Rows from block 5, named by matrix and row number. Each number is 500 + 25 x the weight over its row's rms, rounded and kept within 0 to 999. All counts start at 0. Numbers have three digits each. After the name is the row's rms in percent of the matrix's.
# convs1: 3x3 conv (model.blocks.5.convs.1.weight, 64x64x3x3), inputs 22-43, a 3x3 kernel for each
convs1.0 098:452428438478497436512521499504507531483509488537515517491519517549529513517540522534474479520494511507467483503501491490493476462520495516497521518508517461479517533519515446499484466478452469466503458502491484493472473475499509480506543517553484484491455480450474485487488522537543505520505473501519506486499509501512499529483511486492513513496515514473493483451473469534516519454480511471506490534491519479485484479511474519465468474477467501489520517541546489474443513478482533509531515537465526522519533519546508491483483455467463461496506504517487497513487518498515483499528477543527492524
convs1.1 089:463487508499511500502479491531493448537503468527511478514483520525496504509494475475559477487505529523499496500511509518536491506480507451400441482472483564523533523470529477522503493500518517526514512555495504497509550509469530526514477474478502551515510521487504484485474493426506498496524536496505506467533480478526483465508480498498499487463477492480506513513552519516460451509488514486524528476507512529485510511489505495504500496472491530504501521526486475492511480474504443491495528493515499501512496506463474437428492491501572536559484473481494477485569510521519495508509549508511525509
convs1.2 098:478505526463480575494462478513465507504485542506497561473520527403461552489463490518489469507514484508542566528561520510566514433498489487485481494525501470487495529501506511487484509468488521496490514461506537489480480467499535498482565501501459500510485517497507455473511501501552530552483478508497441515504479467510519493473526525481504512511478498490478505509490522520511528500498528493492494561478488530495478521504449476474477477526494478490492501503499518514495520520535542479528499515474503523524544516531546540498509500515497515515535555519513538541475528509526504494544541504509512506
convs1.3 101:498507486520473503554540503525484559537496490469498506488477474500508513513486495512506526530489505509509451495507465505520480467534512478495510512509532502483516498563546514526534504508482493532530473510469464481459458469481509515495508489509501475514508534503531555496491476474504522492502503534478493483466487518489502503461490478509520526473522526514512522479487439471453460503511537498505537498519525467459445494504491484485483497474513461460501532498528468496468509490487555510553477516521517461509472538509552495490514510513512522541477486468471468452468511523480500432469457480472482513
convs1.4 104:449525542479514503518454489478461469469436445484497478507470512498519497530546494520559503501504451517505440483521540553548528530508495498506481498468501524497518484462479512465466512489474488490476520511518513496514495502510504487477517517477484504536484518508529509490460475464449488495457480524464487489492501495536515518474486442505480454491518469479506511507503486527505509502484462485484467446482461497495503494495483490455474495501534523485477519507499478447469472504472509512516504487461520512482531523520462474427484499506480493499477522535532529558482477585511480472514485483481471460
convs1.5 104:500482484502504504524515508477507482539528491498529527484496449443481482521522543525478470513510508405456501436429446486503475539523494506465456507488480523500493475479458477504499545542538526522512540529493505495485536490517543502533492507497517485501514510530457494512494525522498498535442477465523533511505517494496464432528471475527485511536502522521517495484522476502500499527500532544507543489479508479513518479523518509531542460476490509476482557503539486486481483461491440444470481496472525496495504501471487482464495469473513476470465490483499476498483505448482490477480467467504526482
convs1.6 101:530492480519507548514487491510511485515519488517539535555490489545537517508534521463507509467486480494477456503488475486489474509490494462469504489471485518508451501464499556491477467504473497536521485499527458468493504520506429485500478520529517494516498508506494467497510510477514506481553516510490473497497452538495486495474480486520508485501548511490530498485492512473504513511509488496494469499493489489522502528523501510484460484485484503508482510515465478506520430513484532520494559499554521473472500500514519495494511508485463464440483452522481473477525541528541506482505495432535547506
convs1.7 089:460450478445461486491494513502472516468475489513471452456453461490487447510504490531499477480487496520502470531489475500521523444470514481497500496501527454458478533523508514515493506490461508473519516503528508528532508528472492468463532498489509525507529534518500524496483467468469478483492511485477511518509525517511531514473500488475497504501456465522522493486521521459479470519514512505503488509512505487500493516506484503475475463444459471475463498509476497486485503495491491505484505490489530503540535521529456459513464513517504529542489476463481502485480526489491448472468458471428455473
convs1.8 096:475496478417491499487475516511533523515502517468479510511462497515497505501502502484462482496502488503502525467500496435487468511470540508545485522493449515512462418480456510462490526506512458492498511516487512511488523520543512523511460506502480492469536517524479527529551533489518513541533506475504551510514504529506498458525557540512512510485495490492491485509547524499534537498493511498496499495501530488511531485528511487536529500528482483482498487495487523532535525486499448456458495497538511500500487456493539532481494509508490497448488446485445447459477469526539503501508528479473489461
convs1.9 106:473524471467487469506521460496535487493530458470476468511462489513486487498486496515495476464474502443468499522529455521559495503511472477484509529478482539516467517504482503459500536487448458464466502476481499498480496488514506449495455479468486493491513508468496535512488491466523517532557522532503480476547507525561498485536483470495473470507466462502494488454507518451521534488466479505507556468453488537516525483505490497527493510480490510492486527482503497476512465473488471459460512514514553491497519465489452489485532500509495484501509514473505483531469466478462512489486537500487519492
convs1.10 099:527504524516477456498505500480465479544502452541531501522513486504508509520506476519500505533527497501538481492489488505457482486445478401430478497485476525512526481528524502534551491513526520537552523530548512531454555533479530492449519478460492482486482470469509482497443453514451472466493548500522530534488512477449472456523506528534523485507554535515530533517501501531495478515503510524521469484531467483445453508484489495539492495473500520479526521508525437471486475494465482497487511529504452499506445510492522500461516512482531555513507485471486491511470525520497478524491505485531492494
convs1.11 108:506528507505523498492517516493505491505516515487505517491504514464527490467508487504527523469469460502487454527509505482501535449514504478441451483482502478468487521508522520509503449449473532494501466466482474468488487485485526494491517476499505482501492453461488471463501476481520514505475533501479514507506512522497498503447429460492482480486507482540549542486501533487517506516534526507532552525517527485469467488467443482471447461472494480508517516503553527522519495492517537548533458536489459506526490505494467496495474516497521530494493489489487521492483550457506515527458488497533520532
convs1.12 105:463477497478493500506504500507494479494491505479491523472490528497516535499509533479504550506514532473482488490512553477518546496532508485507458507515513525542525492478504475491483513458497470462504437516516486489541466503485501521520511510526522468497506480451533498492474512484478518474510488485498535525467475520479484518487502464483505479486566551468426473513517492548511450504508479477472481456467459472483479476495461457450450471521490497500528512492492501474481488500467484467516474507472474428445508477507497498505501489522483488511513509519500531503489546485474469528481499514526547530
convs1.13 091:462489532505481529509496504530511514523515489533504475474503534513483526533500503486466493468471475501500503523504493491511465479419465519493504501466518453453457502478521484489516460456500460477515437466518460461499475497477507476489544478504509491472501506504488498497519513508554488522458484517458495476529522527515534499501535480478495479555505539425441500467510518498460462471470465499486487503478520522504494493498500492491501506523515513476465474431497499504534484491505487480508451507474476531506528522523488457470498500499482509518520533508494477463507464505517493456509462506454493499
convs1.14 091:527493507586551524542542524475477486541515470509486464577516523528502525534541521489536545509532498484524464483473453477470466488482486449456454511520500542508468454482523514521553496508527520512527493505538450489510520502503509433466480443443483515523477503538511495493491498468495524495512545522535513501502499531480484496487508473503513502500531515501504526504483487489465459515497502509476493493490500465476473482506522487531522500504503506504537511504518479509479478503466513504534538549502489507513491517486498515457509512470484528501533489454459524477511504492515505486496508482516511513
convs1.15 101:533501502560502479500521491471494466528556536506511571507498507486485485500477449469493521493530529481515518529511524529491497511483450469487487520504517534516502512521528517524498486500472420481519496504497511493487529521501480497531493525525492488478509508502492522508513499432525514430479499437532496484516485473490515474475533500462536536480515519499490470487502480486445465459535489484542524469502529495514502522517494475497465514481471506459495523501534516488481512497512495483514530514472503504461478523467537497471506493492501509516508486494517537542454509516495502451550507493504497500
convs1.16 104:437486535534472515541520474508464493514513500533511528461517543485510490552469466486500531521512490515517499491520476469492496458490518473489503461499506483512567470492534476496535496516526483461469527461445524514480453442508480473500473492518446499498464491496490469500495479514489542499491537522494464472538505483488529499508495537482482513491505544502488508511492481539493449502484487494508493507485490460501466490519511496471521508507567490482556522520537502509485533543489513494481528488456500529483461494506531528483497523489479533531478498525490500531486491489444479484525527538479526528
convs1.17 105:510464457488458476526496527508480479542483459501486495494465450496481477505465481482511509536537500519523513482487467484482496496507527439462455508501480547517495485521512469491544492499523515517530491465476517522469515478490520467466464455478486505519475490473515489469460465479501521505492514518508506504525505501483495523495479462510492477493504498517526509505472454478473453501507536478476520449476501447439506463498563480529541468489469497514535512469525494476498540502507532511516524491473523499512472480440490492468525522482531542526523517464443480438496501465483519526485521512512489492
convs1.18 109:496515509510518496531511526484487476486514459484518507493478480539510520533515519539548531466500508463484479530504503490524535489527540470512525477494516515539543473496479434456461491490500518524459520520506494491495490447481467461472512519501463490492477480465489491495504547535500522523486466476507511481500520466548493512507489496504495502476488474469463422456475461480534533479495498438480454441467439492510525473489529529515490475473479518496502528499502487493497501509515510500493513512474460507462476496515505497497501513506489520511544532519468540515448504493500479518478479508495489509
convs1.19 103:494478525469482544500490516528497516510464544477470511473486534489487568530515496477496489465515508389447493518485495523482505481492559508509519487497518489459527477514521463512524502470534505483478542495503521512525473477434488501439513505516503498454479484463523530500503531535481516556467470512479524480497529485502533545514486477521535494518519545478472440464486504527528549511507453478522452506491485543520494526524521504488529497504502529501494540486482499497516473528498508502487485515456495508467502530500490510543493503519465516489494498491488503508493506533521490527506489511497457459
convs1.20 100:489532524536501484412444444460509475489524497476515527526555532478526458420409433495489510480528504499484463504458449518495496499481519487478491532540512524528506514495488520501521484497500475467501497497474516459482451476510517530472531526517503504508519517492509514498487480455512521469525542542475490487486519536538520500511524505504535508444458445494519504466471496493472490444477491517523510502533551544507534551502536489481469502515475510498502506498504473483470510532520495501501503471498478501508496489483496464492512496504510531507483490464508507501492502498501485462540526482504472452
convs1.21 098:480453471466460445417514461475522538497527494479520487492518506468483518467480494501508551458513511464520491545528510517531508453503512533516524501491506533503484548529509502470517466456468462482502512506498538534500492452511505487500491465499510524462463481490512510489504479477539479484500482486500496485523491505547495529508536525482503476427468468478491518495463530519511513486490511509495511506495496572525530502499512498472510513479498472501489521490505479489469479492482495484519526522502513493479493490512496498473519529493523497509461439437490489475445470455499513514496509485472480452
convs1.22 099:453438508466469517495510533496476497490512538525474474470478481478493478504470497481470431510540528494482454479506523482484479476497509502468520529495484466474558444466491453472515463501487474495496487515495558514489538496494514488477488440470483478464480505448496488482523522504500513470490495443534513522506483490493509496486483507520459496488484466479502475548547519528495495507507474538523501514476457482471511501523491455484487495537542463513539452485532530513522499507477495502500527464503483461511499509502527524520533531501463509534541536507517472466518488451490515543506519513517524571
convs1.23 105:547502498508499519489489498475493488451485468497516518493479486519529514527521521488480500447490543496532583524496466486477455498501481516486494505522487480488491534493480531498465527494472491480480508486492517503501482481499475463484457457472464477483485509486494504508484513496443503515481478483522485516525485503538499505465438483507497519503506570533510529499492526512510524463431486499491494463488506508494509519503510531493491481503450459488467495502505525478516523483497483509526517509493522523505514552536479477497522517519475482475468504487463515463492503486517528548458495522484505498
convs1.24 102:562533501510497453475522427508531479546523512575521533522534522525510470503474469530510469528534527548560552448462502493482504570545484475488485496530497537542481480472474479486508528496481478490520495474515459454515512508489511516500490501536505479486489523506471473471486495527514558515579586567512488528481495514462478485498508487478529496485509482454482511488462484482485518521504491526506513510507493497474513527510502505503493517487491507502482495487486487517496469506519484520523519499485464503461471502502511491522509488470495475468511528541491501508493483494494446451524531483525554522
convs1.25 107:523544499524510520515518486504535487500490477498474480483490469480483508463480487484473496508495500515505517482467514512435488503456471467522502488517481526507494442480510490504504520502474522470506510470517513461523490499524485543512506512541459469487533501534511485534505487461491516475501494471496461482527488483502474466503488527505475455518445447506497477499510527478535547516500429504501468487500456493515486513486505543506481474486481475521469497523435484501492497503492515489468501456457485472457466467456492486466526518462529483449486532469471536463432499499502536503506499469522519445
convs1.26 112:518519528484511484484466461498509442498509460497510484492517499483488513482505454487508499468540510488496504535528504505501469503471478498438441519508502527512499527513521496499496499468485488493508496493493489462540495478532475497529440477471477484511491485506479486459475472438515504490516530515522450467516502474527480502493499491513494465522486464517499538518489488501452512477491545459505537441472530522471501460488489488480510488527490496518490464504462487509505453474502481473518546536506538508476546520472468446457503499487521513497479502493502503462533509492506511546490514520480497480
convs1.27 099:511482473493512513482472538504531528501504519489489526472462480447496460485484483489524529520468468505461461498514501503463479480449516436522522472551497520484462477465477494465516491475487499476456499478419486475478469472490533514510488488489506489465503513466546488480544483486519498509517544503494489443532470475505499513482489463536535542533518516534530515508485514506522527529500524505514517510509494511488488458483523495516523518474522482512525500490505519494508535506514526512512466464472527505487541505500481465482493496513536516520478486470535518518491487494530469516509479524481492543
convs1.28 105:505491515469503494506492514508508447521524476478491504468464518476491490488497487518501479540550493505508529477442465509483455545538509490487498492468448531505518472459511476499499553560501517515498514529509530534510501525465499504485504508489527506490528525503493507476529560502482507498474503505531518500487516450477477447540526499508503484507493488469482472495518491469487489506516458515506475474501486535518495545523486576567551447508477489505502525511485492477549499492478417397438535540517479490467458469509536497502497522485536550512492508517539512520504501509527540527505505502496497503
convs1.29 103:496511511528479500520498516489476480520539513476504569506522491527506533553469526462464531549515471450516463489472454520505505491494475505517461438513457421489486502471480481512458519490439458465507520495502520514495461474504497499552512496536475485532488502480470493482518499498500506427509464478519462496524499485524501498532479472494522480445481469464492500493507504496519535483507507500522502470505515485508478495518520506531420510486517472497499478495503475503445502532458494512506563556461518511512490466483526514458483471435497514468477493421487489461482479522507479475509506475533477483
convs1.30 101:446417505496496522546550553496532509532483483522485467447464497509527515543535522554505503497510532524479501497476493510482490503511499454459500524501458509499483516498520498491468509503511485518554533524521538524486524488451498480473466450441521517525497494502466493477519473418481486449476500547488468488496454493486469499480499483511473468506516542527514502534567498472494502556491447507475482504448486492470471516490469537459469515521521496490502462503530505489484462484508517509529519478510519532508499522523505518502503503477460474486502503471481471478466480527517494486532499510530504496
convs1.31 098:480514519504524501537517538505456499475484434545544492535529508507513508488483544493470465455461465526513506485462469517499476487478464551499522485527523453470467501497501473500458510506518489516463498487497520476485540488480522521522526521546492471504458477504499512484488533512510508500501498507498511489539512523499497489498480487466468458462476491485494458467485466532517494509530510503504501547546518499507476497488491523500488466501535480516509483496511460504511530526512526496478489474509483502490475452487477508542528520543543490495559497487490478448470516462505548513451492520504509487
convs1.32 098:567561521470528509414463456500512500545551510508528481498537495484515486416430482446491464450542501493474513480489499505513521506503492497461505501529490502542478477459511552519530445449447445499497510514519514479484452477531466520516491459493530497492493490505488442484484534468514522481550591507513488522509514517531523520512507530502486531482446453497496511534498536477455514493497478498499485491496515496484539513495527464478478512519500499533490501466507511495493505514502523499513542506507501541504496502518532505485517503475482501480475504458470484481497493490469518499521511514478513490
convs1.33 104:506519526504506487546533544479458518529521497521520509538485537497492481469454445498465513515515525518491539527492509467525453560520486541472478499486478474525491495491450459484482511526528509513482507451515511494479516463470526517500491529512492495470476504507490506494494543526517544530500515503533513488521495498479460432478478489503462473478488503457466459513485501504530535492441451518496529516509503508514473489500496510529547503526463496516478470498509508504504481494501506481483505514530484471496433440457546513534523521497511484464498489512482496494496474470530536528539506512520517491
convs1.34 101:476514518520500483492488517549523556549521537501518503476515494468500525506477499501495506536527515523508476509504523468497488467508499526515472459453475480486492463475488472478505511471527515514490499494481497484493476488472519523534483464429489485505455475528499491523534512519538535514501522521522547513519508507444507473504485531474492490432481482520473512500507557520487531495504505528519537520504498518496470499493456462513514499500471465469504509483508518518520544550550542539537479516498521484507501506471510493473496537523521522511503502495508528503480504493516560510530515478499483502
convs1.35 110:459474457512528502540533573525519557506516564503499547517492474520522519500492517481482507461486473543532525505530529468469509470477487580535493516505490477450465473472455487495458498497469522514504505530520462484491506474489508515484485491486478485484460502469474499514501533536506492521465503510456468473534473486537500536510495479517529499519520552512488467510519495499535536447439454478483472480482469507496485452485501461485478523518532535512500522504515533507511533508539505505526453427464486456481455455455483496524494526514539493484537513507507492496454466494511524528505520550513532512
convs1.36 118:523470531533524506516480494480491489484499513481468512522461508518478524436452436489483494500520505486490528500462502540493498528487520455487479493502467523482415482489460529490464485458439511482493473489495494532544548526517509495491482523492489503490497517467500526455524510510510486507504505556543520547499495535539483512488510489494514485498490431479493494531498489504474529499492535506511518495491496445504455529529470488494494520511492498492462549522489508505532489523510504509513491525525518513483529537518503467490496501504483500505497478465510522530498522545519479465547518481500535500
convs1.37 092:481491499528519515535549552504544555511524553513510523543483471480475502531498476485521558468514511547513463472473541473462480512501500498522502474460457468447498511470475472469448495526518527525497522504499522538537498518459512512528474463496490477475461467450515499492497518521515519514536525494498525544538521513494522525486488495486485481499478452520480485496521514525539572507481499508528528540518498513471479491473466504511518526506498502493513483460530510510495501519519532534535476513508480495482450498503499511514499519495480497456519471515533527478502511458549521511542521473524496519
convs1.38 091:483543512512537477493522470503491507473507523508497513479468511487493508518528512482485489488489524473468479500475486507514532481499521486472458512535532494540503508497499487508517434463523485483476487507512503504484472497487482488494494522550485493472457474473480481503486530511534510517527497485490523479497518475505489517477529485540534538511498484483471454492507465514485478547515557490469500521515512496505507524480508492484523467455476487515469527521527503490498490487483516544532507513468522498508523450500493504524464478455525486502471501528497513523509515495456491476500524497512522528
convs1.39 099:464479473524517518547520503472452445503470463519524482523506458540520483516533523473509503511489446502496425487491509517527519550530563489506499515489480498499506455503487504499504506502513502497520520452481514494518490493519530502529536545561497512547499510514509506531533489487478498481478503506481494463490520517498497508461476477484487502480546499502481498529487494532511498492506515477488463472492489480514538468477503476525552536505518491480504490490509483506445477482447513480445546526497516506465499453474487497507471475490459487518460469466464489494542530526518511480492481474528529500
convs1.40 097:515498528506520535465473494502496490502495464516503523513523508557521475475449480479506527498527514533499500514543551531562525473498503433472466511502499527539519475435508467499508448456470493544545491523543474504494495496477472485462563504490530507511473509522517491505464504500509513520516538520526496482501503508484495482504497475517532460511490456527501536484497504509483483508509496524521484518514517481494498491512492522482491472482470473457467533481448494529525484511496531525522517486521556515546539509512491489480470514480486477500495514477508495510556527539486501515494508508480487508
convs1.41 096:533531482487503501463490461517547469486522518470464468526538513515544511502515499497497426510504536498496504478458497512467537503534517529482502520499520496494496496468421539529512523518515476516541497496499527507513522525526495507450478513496493501467488492496487480497543459467509505468530517501520491477529499490503501495517491476504518498481479486466498515512528513538556538541503461470476446501504479534482485551547544513512490509481461494516488492494495502521475485512489523515477520497522485496464494503493520490520507480473509487455493493489479468468479477486556560524541541533561527482
convs1.42 091:501475454507505458493542488487481509476492517505517513469481495472450535515535507533521535488502549523500497515495482495476482516461491524529530511537552490482505463512480485494487492515491517512508518489505544500520523540507454496508487524551467477470488463505475478490493522473501500522519536492493420475506473471491472504533492518538497485476484461462454481469492502501524524523508488494507514501510525476520523503486523516502525456485470469461439495507495505500503504507473528533521539466498509480481497480482494493510486517483496509515503512482480459449474441468531511521493528497458551491
convs1.43 103:529513490489467478493493501492531493528542565532541525477496498468461481502466474540460489485475514435485487455498482485483491514510486475471492546512527479522528456461469492505483528567539478497460429492505515467483506497504509524536532549499508485486473487505458488487507539514495498515515470511571561509513510539485492487533495502544481464498485509493484511477517519526535496508484501535483524518515511503514494502518542446511481465458434498518473514541514492509500489503488470472511544510553510496486465461495536535500494495478444483472500483508541507460522505468477499541478483481476504504
convs1.44 097:491482458532499545549519531486507489497497511471496490499449459507496475534510535460488498454447470474491491457508467467528510522507503493508480506480518499468453477510482473469452499459475573516521526466483490464492479479470478460460482462434523483507486516493502526499472471482499468472479490491510512470491476495481480500478496465507463478514530507533491488524478486497473507478505469478503493504477478466500442485468492512520491484505499489511475496512520435434452498491522511500497510512472469491479427495515484529486526499477496526513421489488464497469510539534485496491497490483521527510
convs1.45 097:502510486502526471502525485476509508471494542475480508510466525512502522499508493431461475446509480458491458486533526502535509500543520516486503489472519553538542485457458499490519486523518482516526497531523429466463497507532486482526490469501456509457501538485501540480469494499455474475497526496480463460467486513515532532482532526475493491514513480483507499536536515509522490498527510435485492464479471460474477472479500470484476505489504497464486518503456504464471504499467508504501488485481451480467499466513498487472453466437511473508531547520508520478496508459491542526513550528409480505
convs1.46 099:522522529463485473424453411513544523528510483475478501506498513482488503487508486482530552489488526469424519473500505515513514515509543496512494506549513477556493471459493514517460538520501478499501504500520521505518519539509520523515477502475512493490502509479503489495441481489473474497479514467528519511488484482458462489508523534520527511463516493501494467509489529535513511510461478475478483459464477498489495477529526498502516486495496519493483472497480477485506495501475498467458522548527492503479510507491510503508518520504533549457492518515518544525525572504502509552521547548483490470
convs1.47 093:571503522505517504430460480495483471518507510511500523488482526495497513432459459520496501519563559456468470513502484523501482478471490480496532549515496524526521485507503469471500447463501540491508489494540497460491471467463466452494532469512527523506480500507505507482491513503543531545493527551555517488469522524484500498514518513523521526467434439483450456489474475475460444478445484487493527506487507496497486517520496434471485500474498494500502510526467505496517502516510503489517492517491521538534532525506537513533474526510536544552485475508502511521555544510493471479507549508458490514
convs1.48 105:494534536510531546504495518511517485541498487575505453514492520507498520464517481473439497481518535537501518522502514492467501495450488493483535460472499497510450428502505448507534483464574495514516496521559492485463538499524550502482497488435476484523491541489492506462469520505512505521488516513538512526538517498523485463486471497528503527518517512477498504513530530526504479476481483506472501459476480512505485474471496458484541512523499469464493487522544501530511493486496474520479494500506514502493534503518490513516487511529477492503501449494475431518497519528502507524506487525495527505
convs1.49 091:527490506476514503510515463522510498536460510507482482516474534526438484532513489530558486492481494487474479503475483497525493511478488466525474535510489499546484487524535497486494480471465498532469474517485435497498474521460525508500499495518506488517469501507461490510488513581528491549548489507470479521482558516513510501510497471522520540506516502493539491464506479472492495512513484487506485504510501485477523540474470502506479538486493494471521471490528522512526544506488491532532495481530437535493512530519513491506507460479493486504532478494477425467483492451479486490566482512537489511
convs1.50 087:453463459446450449494495461467470494492465447538484476476454486441473475433466457511521538512527500541508495502495502450511505453508470559583546466471530466453520542528534490508501477478504533497496492540555490543512521488524517519497475482497510494499472490496531491487482494480501520536510499488487498514474468496482487502497527472488479472482506481530519515459508514499507476511512508496504496451478518486516498525476480494499477497471513472454453515494482490497479502505507539517526490517500475496498532497505510536503493466518513473545549494507489505478475535468470543496445489479456419465
convs1.51 106:496503508501481512495506507532540564542516507490511464511470477497474479506526479506489494511462496506494476462469487504559509531493486477457475479498510499515506461416468512497487550522525479497463446474503485483478497503505509522513472472460471451478505482514485492523528514493513514492545529525492529521461501521465499481489475505475484471483483482483484520483481497544503513498490514508502515512502508519490513521499511522529549499501510489473513486505530520524534489484488500497492468515526444479514456459457488517530489519488471496475481517495531517487492444476476529482445477504483487496
convs1.52 098:497482544521486474515463486498494485522492481533484486486508520528537505461455477555506524504483513470469494503492535513455508498449490477482480450434469523458495474479498496468498493500523459500555458483511477477524527518539466503504456460477493486494466468492494473479520525487509484482482501528488502518457470506512479528532549501470501478508500475494513542480494516486463478519547511505528544517495505506490461540493470476442469507506481529491458532527494502524532494519504507537533527521536490467519507490501534506492479513497509488475506467487485511495491496480520510504525547504486525519
convs1.53 102:438459532457486499482502491491520494503518529495516517493475520495493518513490511532531519510480518478500491490532550554509501479503498517510523516531510478482492471505524485470493522508490501472514477498508498479528540527484505507498509470454475485505476488479469512506487495467490499522514486517446446435444484447488520516517476478496493499476504499492473489524485470497494476505480486500498488479493479519532516470530518509503466501480464517514508530511512484534503533512521537514505466456453479469481488502492486473457499463495496471511588569537558510520495489493502501539500486523479474496
convs1.54 095:521500495553537491504518477514504487489487500503496512462457444483530436462507446513501515501487508513500510527517519470522528442449503511503502499451468521470481476490472496476482479468508464503481522490455511492475499493579455484517500510529485469481509494492495509483483489478486477512513512498495491489525502504560501494513533490459504493507466496461526517494494505471461429490498537496482497494512513523506493529473509532488539516488463505527478504520498492536491493492476459468483533471505504515454530533497481480468537491451527510494498544527459515531402510510557514516537511495509498508
convs1.55 103:521510500542507529500511514500483542501504531540538551509473500501516493486500501494528535516541527530507506535525500490492470473511488542529500496517463479464489481511517497474485443463511483494475472473459448494490478480470480506485512517513445500494493500463509469474493456489522510500496520537461486467497493496494482508531530508526502498532469501492535497495524543474519498461473491506505500511540532485480493501465440453477467499513493456498508479532500501512498503496505525537507505500519509467543491477529475477521524531518521520501522508503482509495486518500537556523539533493470526525
convs1.56 100:518515517513536516505525540492484480506493522503496552512451489484487492518558518460522537425495535494471486459440537494487524458492499522501454482516506471511528493479482493498453498538492463483524497492532515526517490520503548522491502479460460503534492481508509520479488480465476478462491471508480465502468463478452482541455478473460492451517518503501464509525526512514536490463467436484483483484481490487493506500477518508475485512535502495511531532489516483508524520531514484515511471506476435439449447489500466511499523530539480477502527509531499481502462479459499498489460517513521497512
convs1.57 098:507519461453484488462529486501511480469537489471475490457489515460475468458490498527510526509496531470450496555464518527487521461526511488543483475555456492562489520506505504529450455508467535436471571471509533526492469500512470515514517524502545477541498498527482476503490520462468518509482549489518505444502517480504487484505507522516473484499456475492463518494447532501482473499476496498480505495500475513517498511521513474496493477526490492478482469487500490494507463470492492510517458537472457554492464525488491487484485531441474546464464545522496521497515533465511512514522502517454508494
convs1.58 098:522494464518489458520485486512491494502466501500491495453481478479466473526517485546541522520495540547496438467438447483510469458471472476475475485509521454466519506509504452509521496552530540515544546530541526520530533519524510510514516477514514464481470496478473457511406470507492514540465499522518492520536504513549525521494495519518481492502448508545517530468498537468470520503511532509495542527530508496504477476493508465476513453510503475492490494502487471492502495503491498500512485493460500500498515478481491517536501495537550520493486489464453485448466492417485484484465489513499454467
convs1.59 097:475527493469473521510515536523513549466464473492478513521497488486502495512507475507553523478499431499524529534517499547506509459492529429459467465470478394428438530538496567537499515499447496494516466487496486510489484483511496509522551500502527507522495504515504473486455462457504517474509492481454473478519527498467495507478509523516489469514479479520541532482470498480498533518512510522526505528519533513547511524529500501486460457482460498481521462494486502465474502513476522548540497470480515533496470499483453472471494492487445465515487494495523522512492550527505500486480491492526488528
convs1.60 105:460468503508509501551543494493505520483482496456494470490495490502474461545525526505534562476496475513517487515516556491518519495503485512491522521497487486460504501519531485472478516486497462521557538531533478444456430444493445475540472480504467479496468523522450482505464468468505480455474514483482464497499480535513510498483493522470475500507529535485505517501500502462461477489506511465460475459486466462497501453494507507479478503505526504503515496529521476486475515530477511495490521483485507515502503503481516508479515493501473504496471467488450468452428481510500496478514509477499507445
convs1.61 095:461516501503517536529498495560534512515485496504497491446497469478533478464480474518471492467497492505481496529537526529498530513453503497486476496507476529532498496487501480488510516510500506520469534547536538502518460457457536507474526492449521506522509515482491499524506486493464456471507508525450468480514515484561552540485473464482428415558483484518505509502519528497496497509495496508476504511457487533511501493494477507518492515522505527486494483437410526541534490499515483476487480449447532476469551526518495516503468512526506499530493542540501528516466448447508488494494541543481487504
convs1.62 090:520557501484527484457504441508513515475500482490500465507505524494512496478453476453495546476494536521498502493471504515496509518515511470518503492496494501496528497480469526506513472479512496476465490503517540500536513505537484498517451414456461501503493498500533504491492520477496506469553532499546554496464483517557535523468505515447473501428424459488479470525522512512491497497484484536511508486492457494474473552533497484490462521522479524536466500518537536532520505522479515507475491507499500515508531529544547543539487463482508516529515491500467508465401483433507559514530524488460479528
convs1.63 101:447437473521493500582543569508503486484490488493479471477481445487502492554526549522541506452497506487500479485490487460482471528487494420453466492484479534489489491514493525515492542515493529527537529489500539491482501496520469481478436437475512488494494471492484494495515476431464479453505505486482466498526488500514505498495499502495460498523539540548546535511501492467473463531527522488518507506474479486468438505500495529526524486496496494514490512504517489481514502477504503487498539527503549476489476524493471513469514509477465450484465491476458465480502485476480476468485469475508526457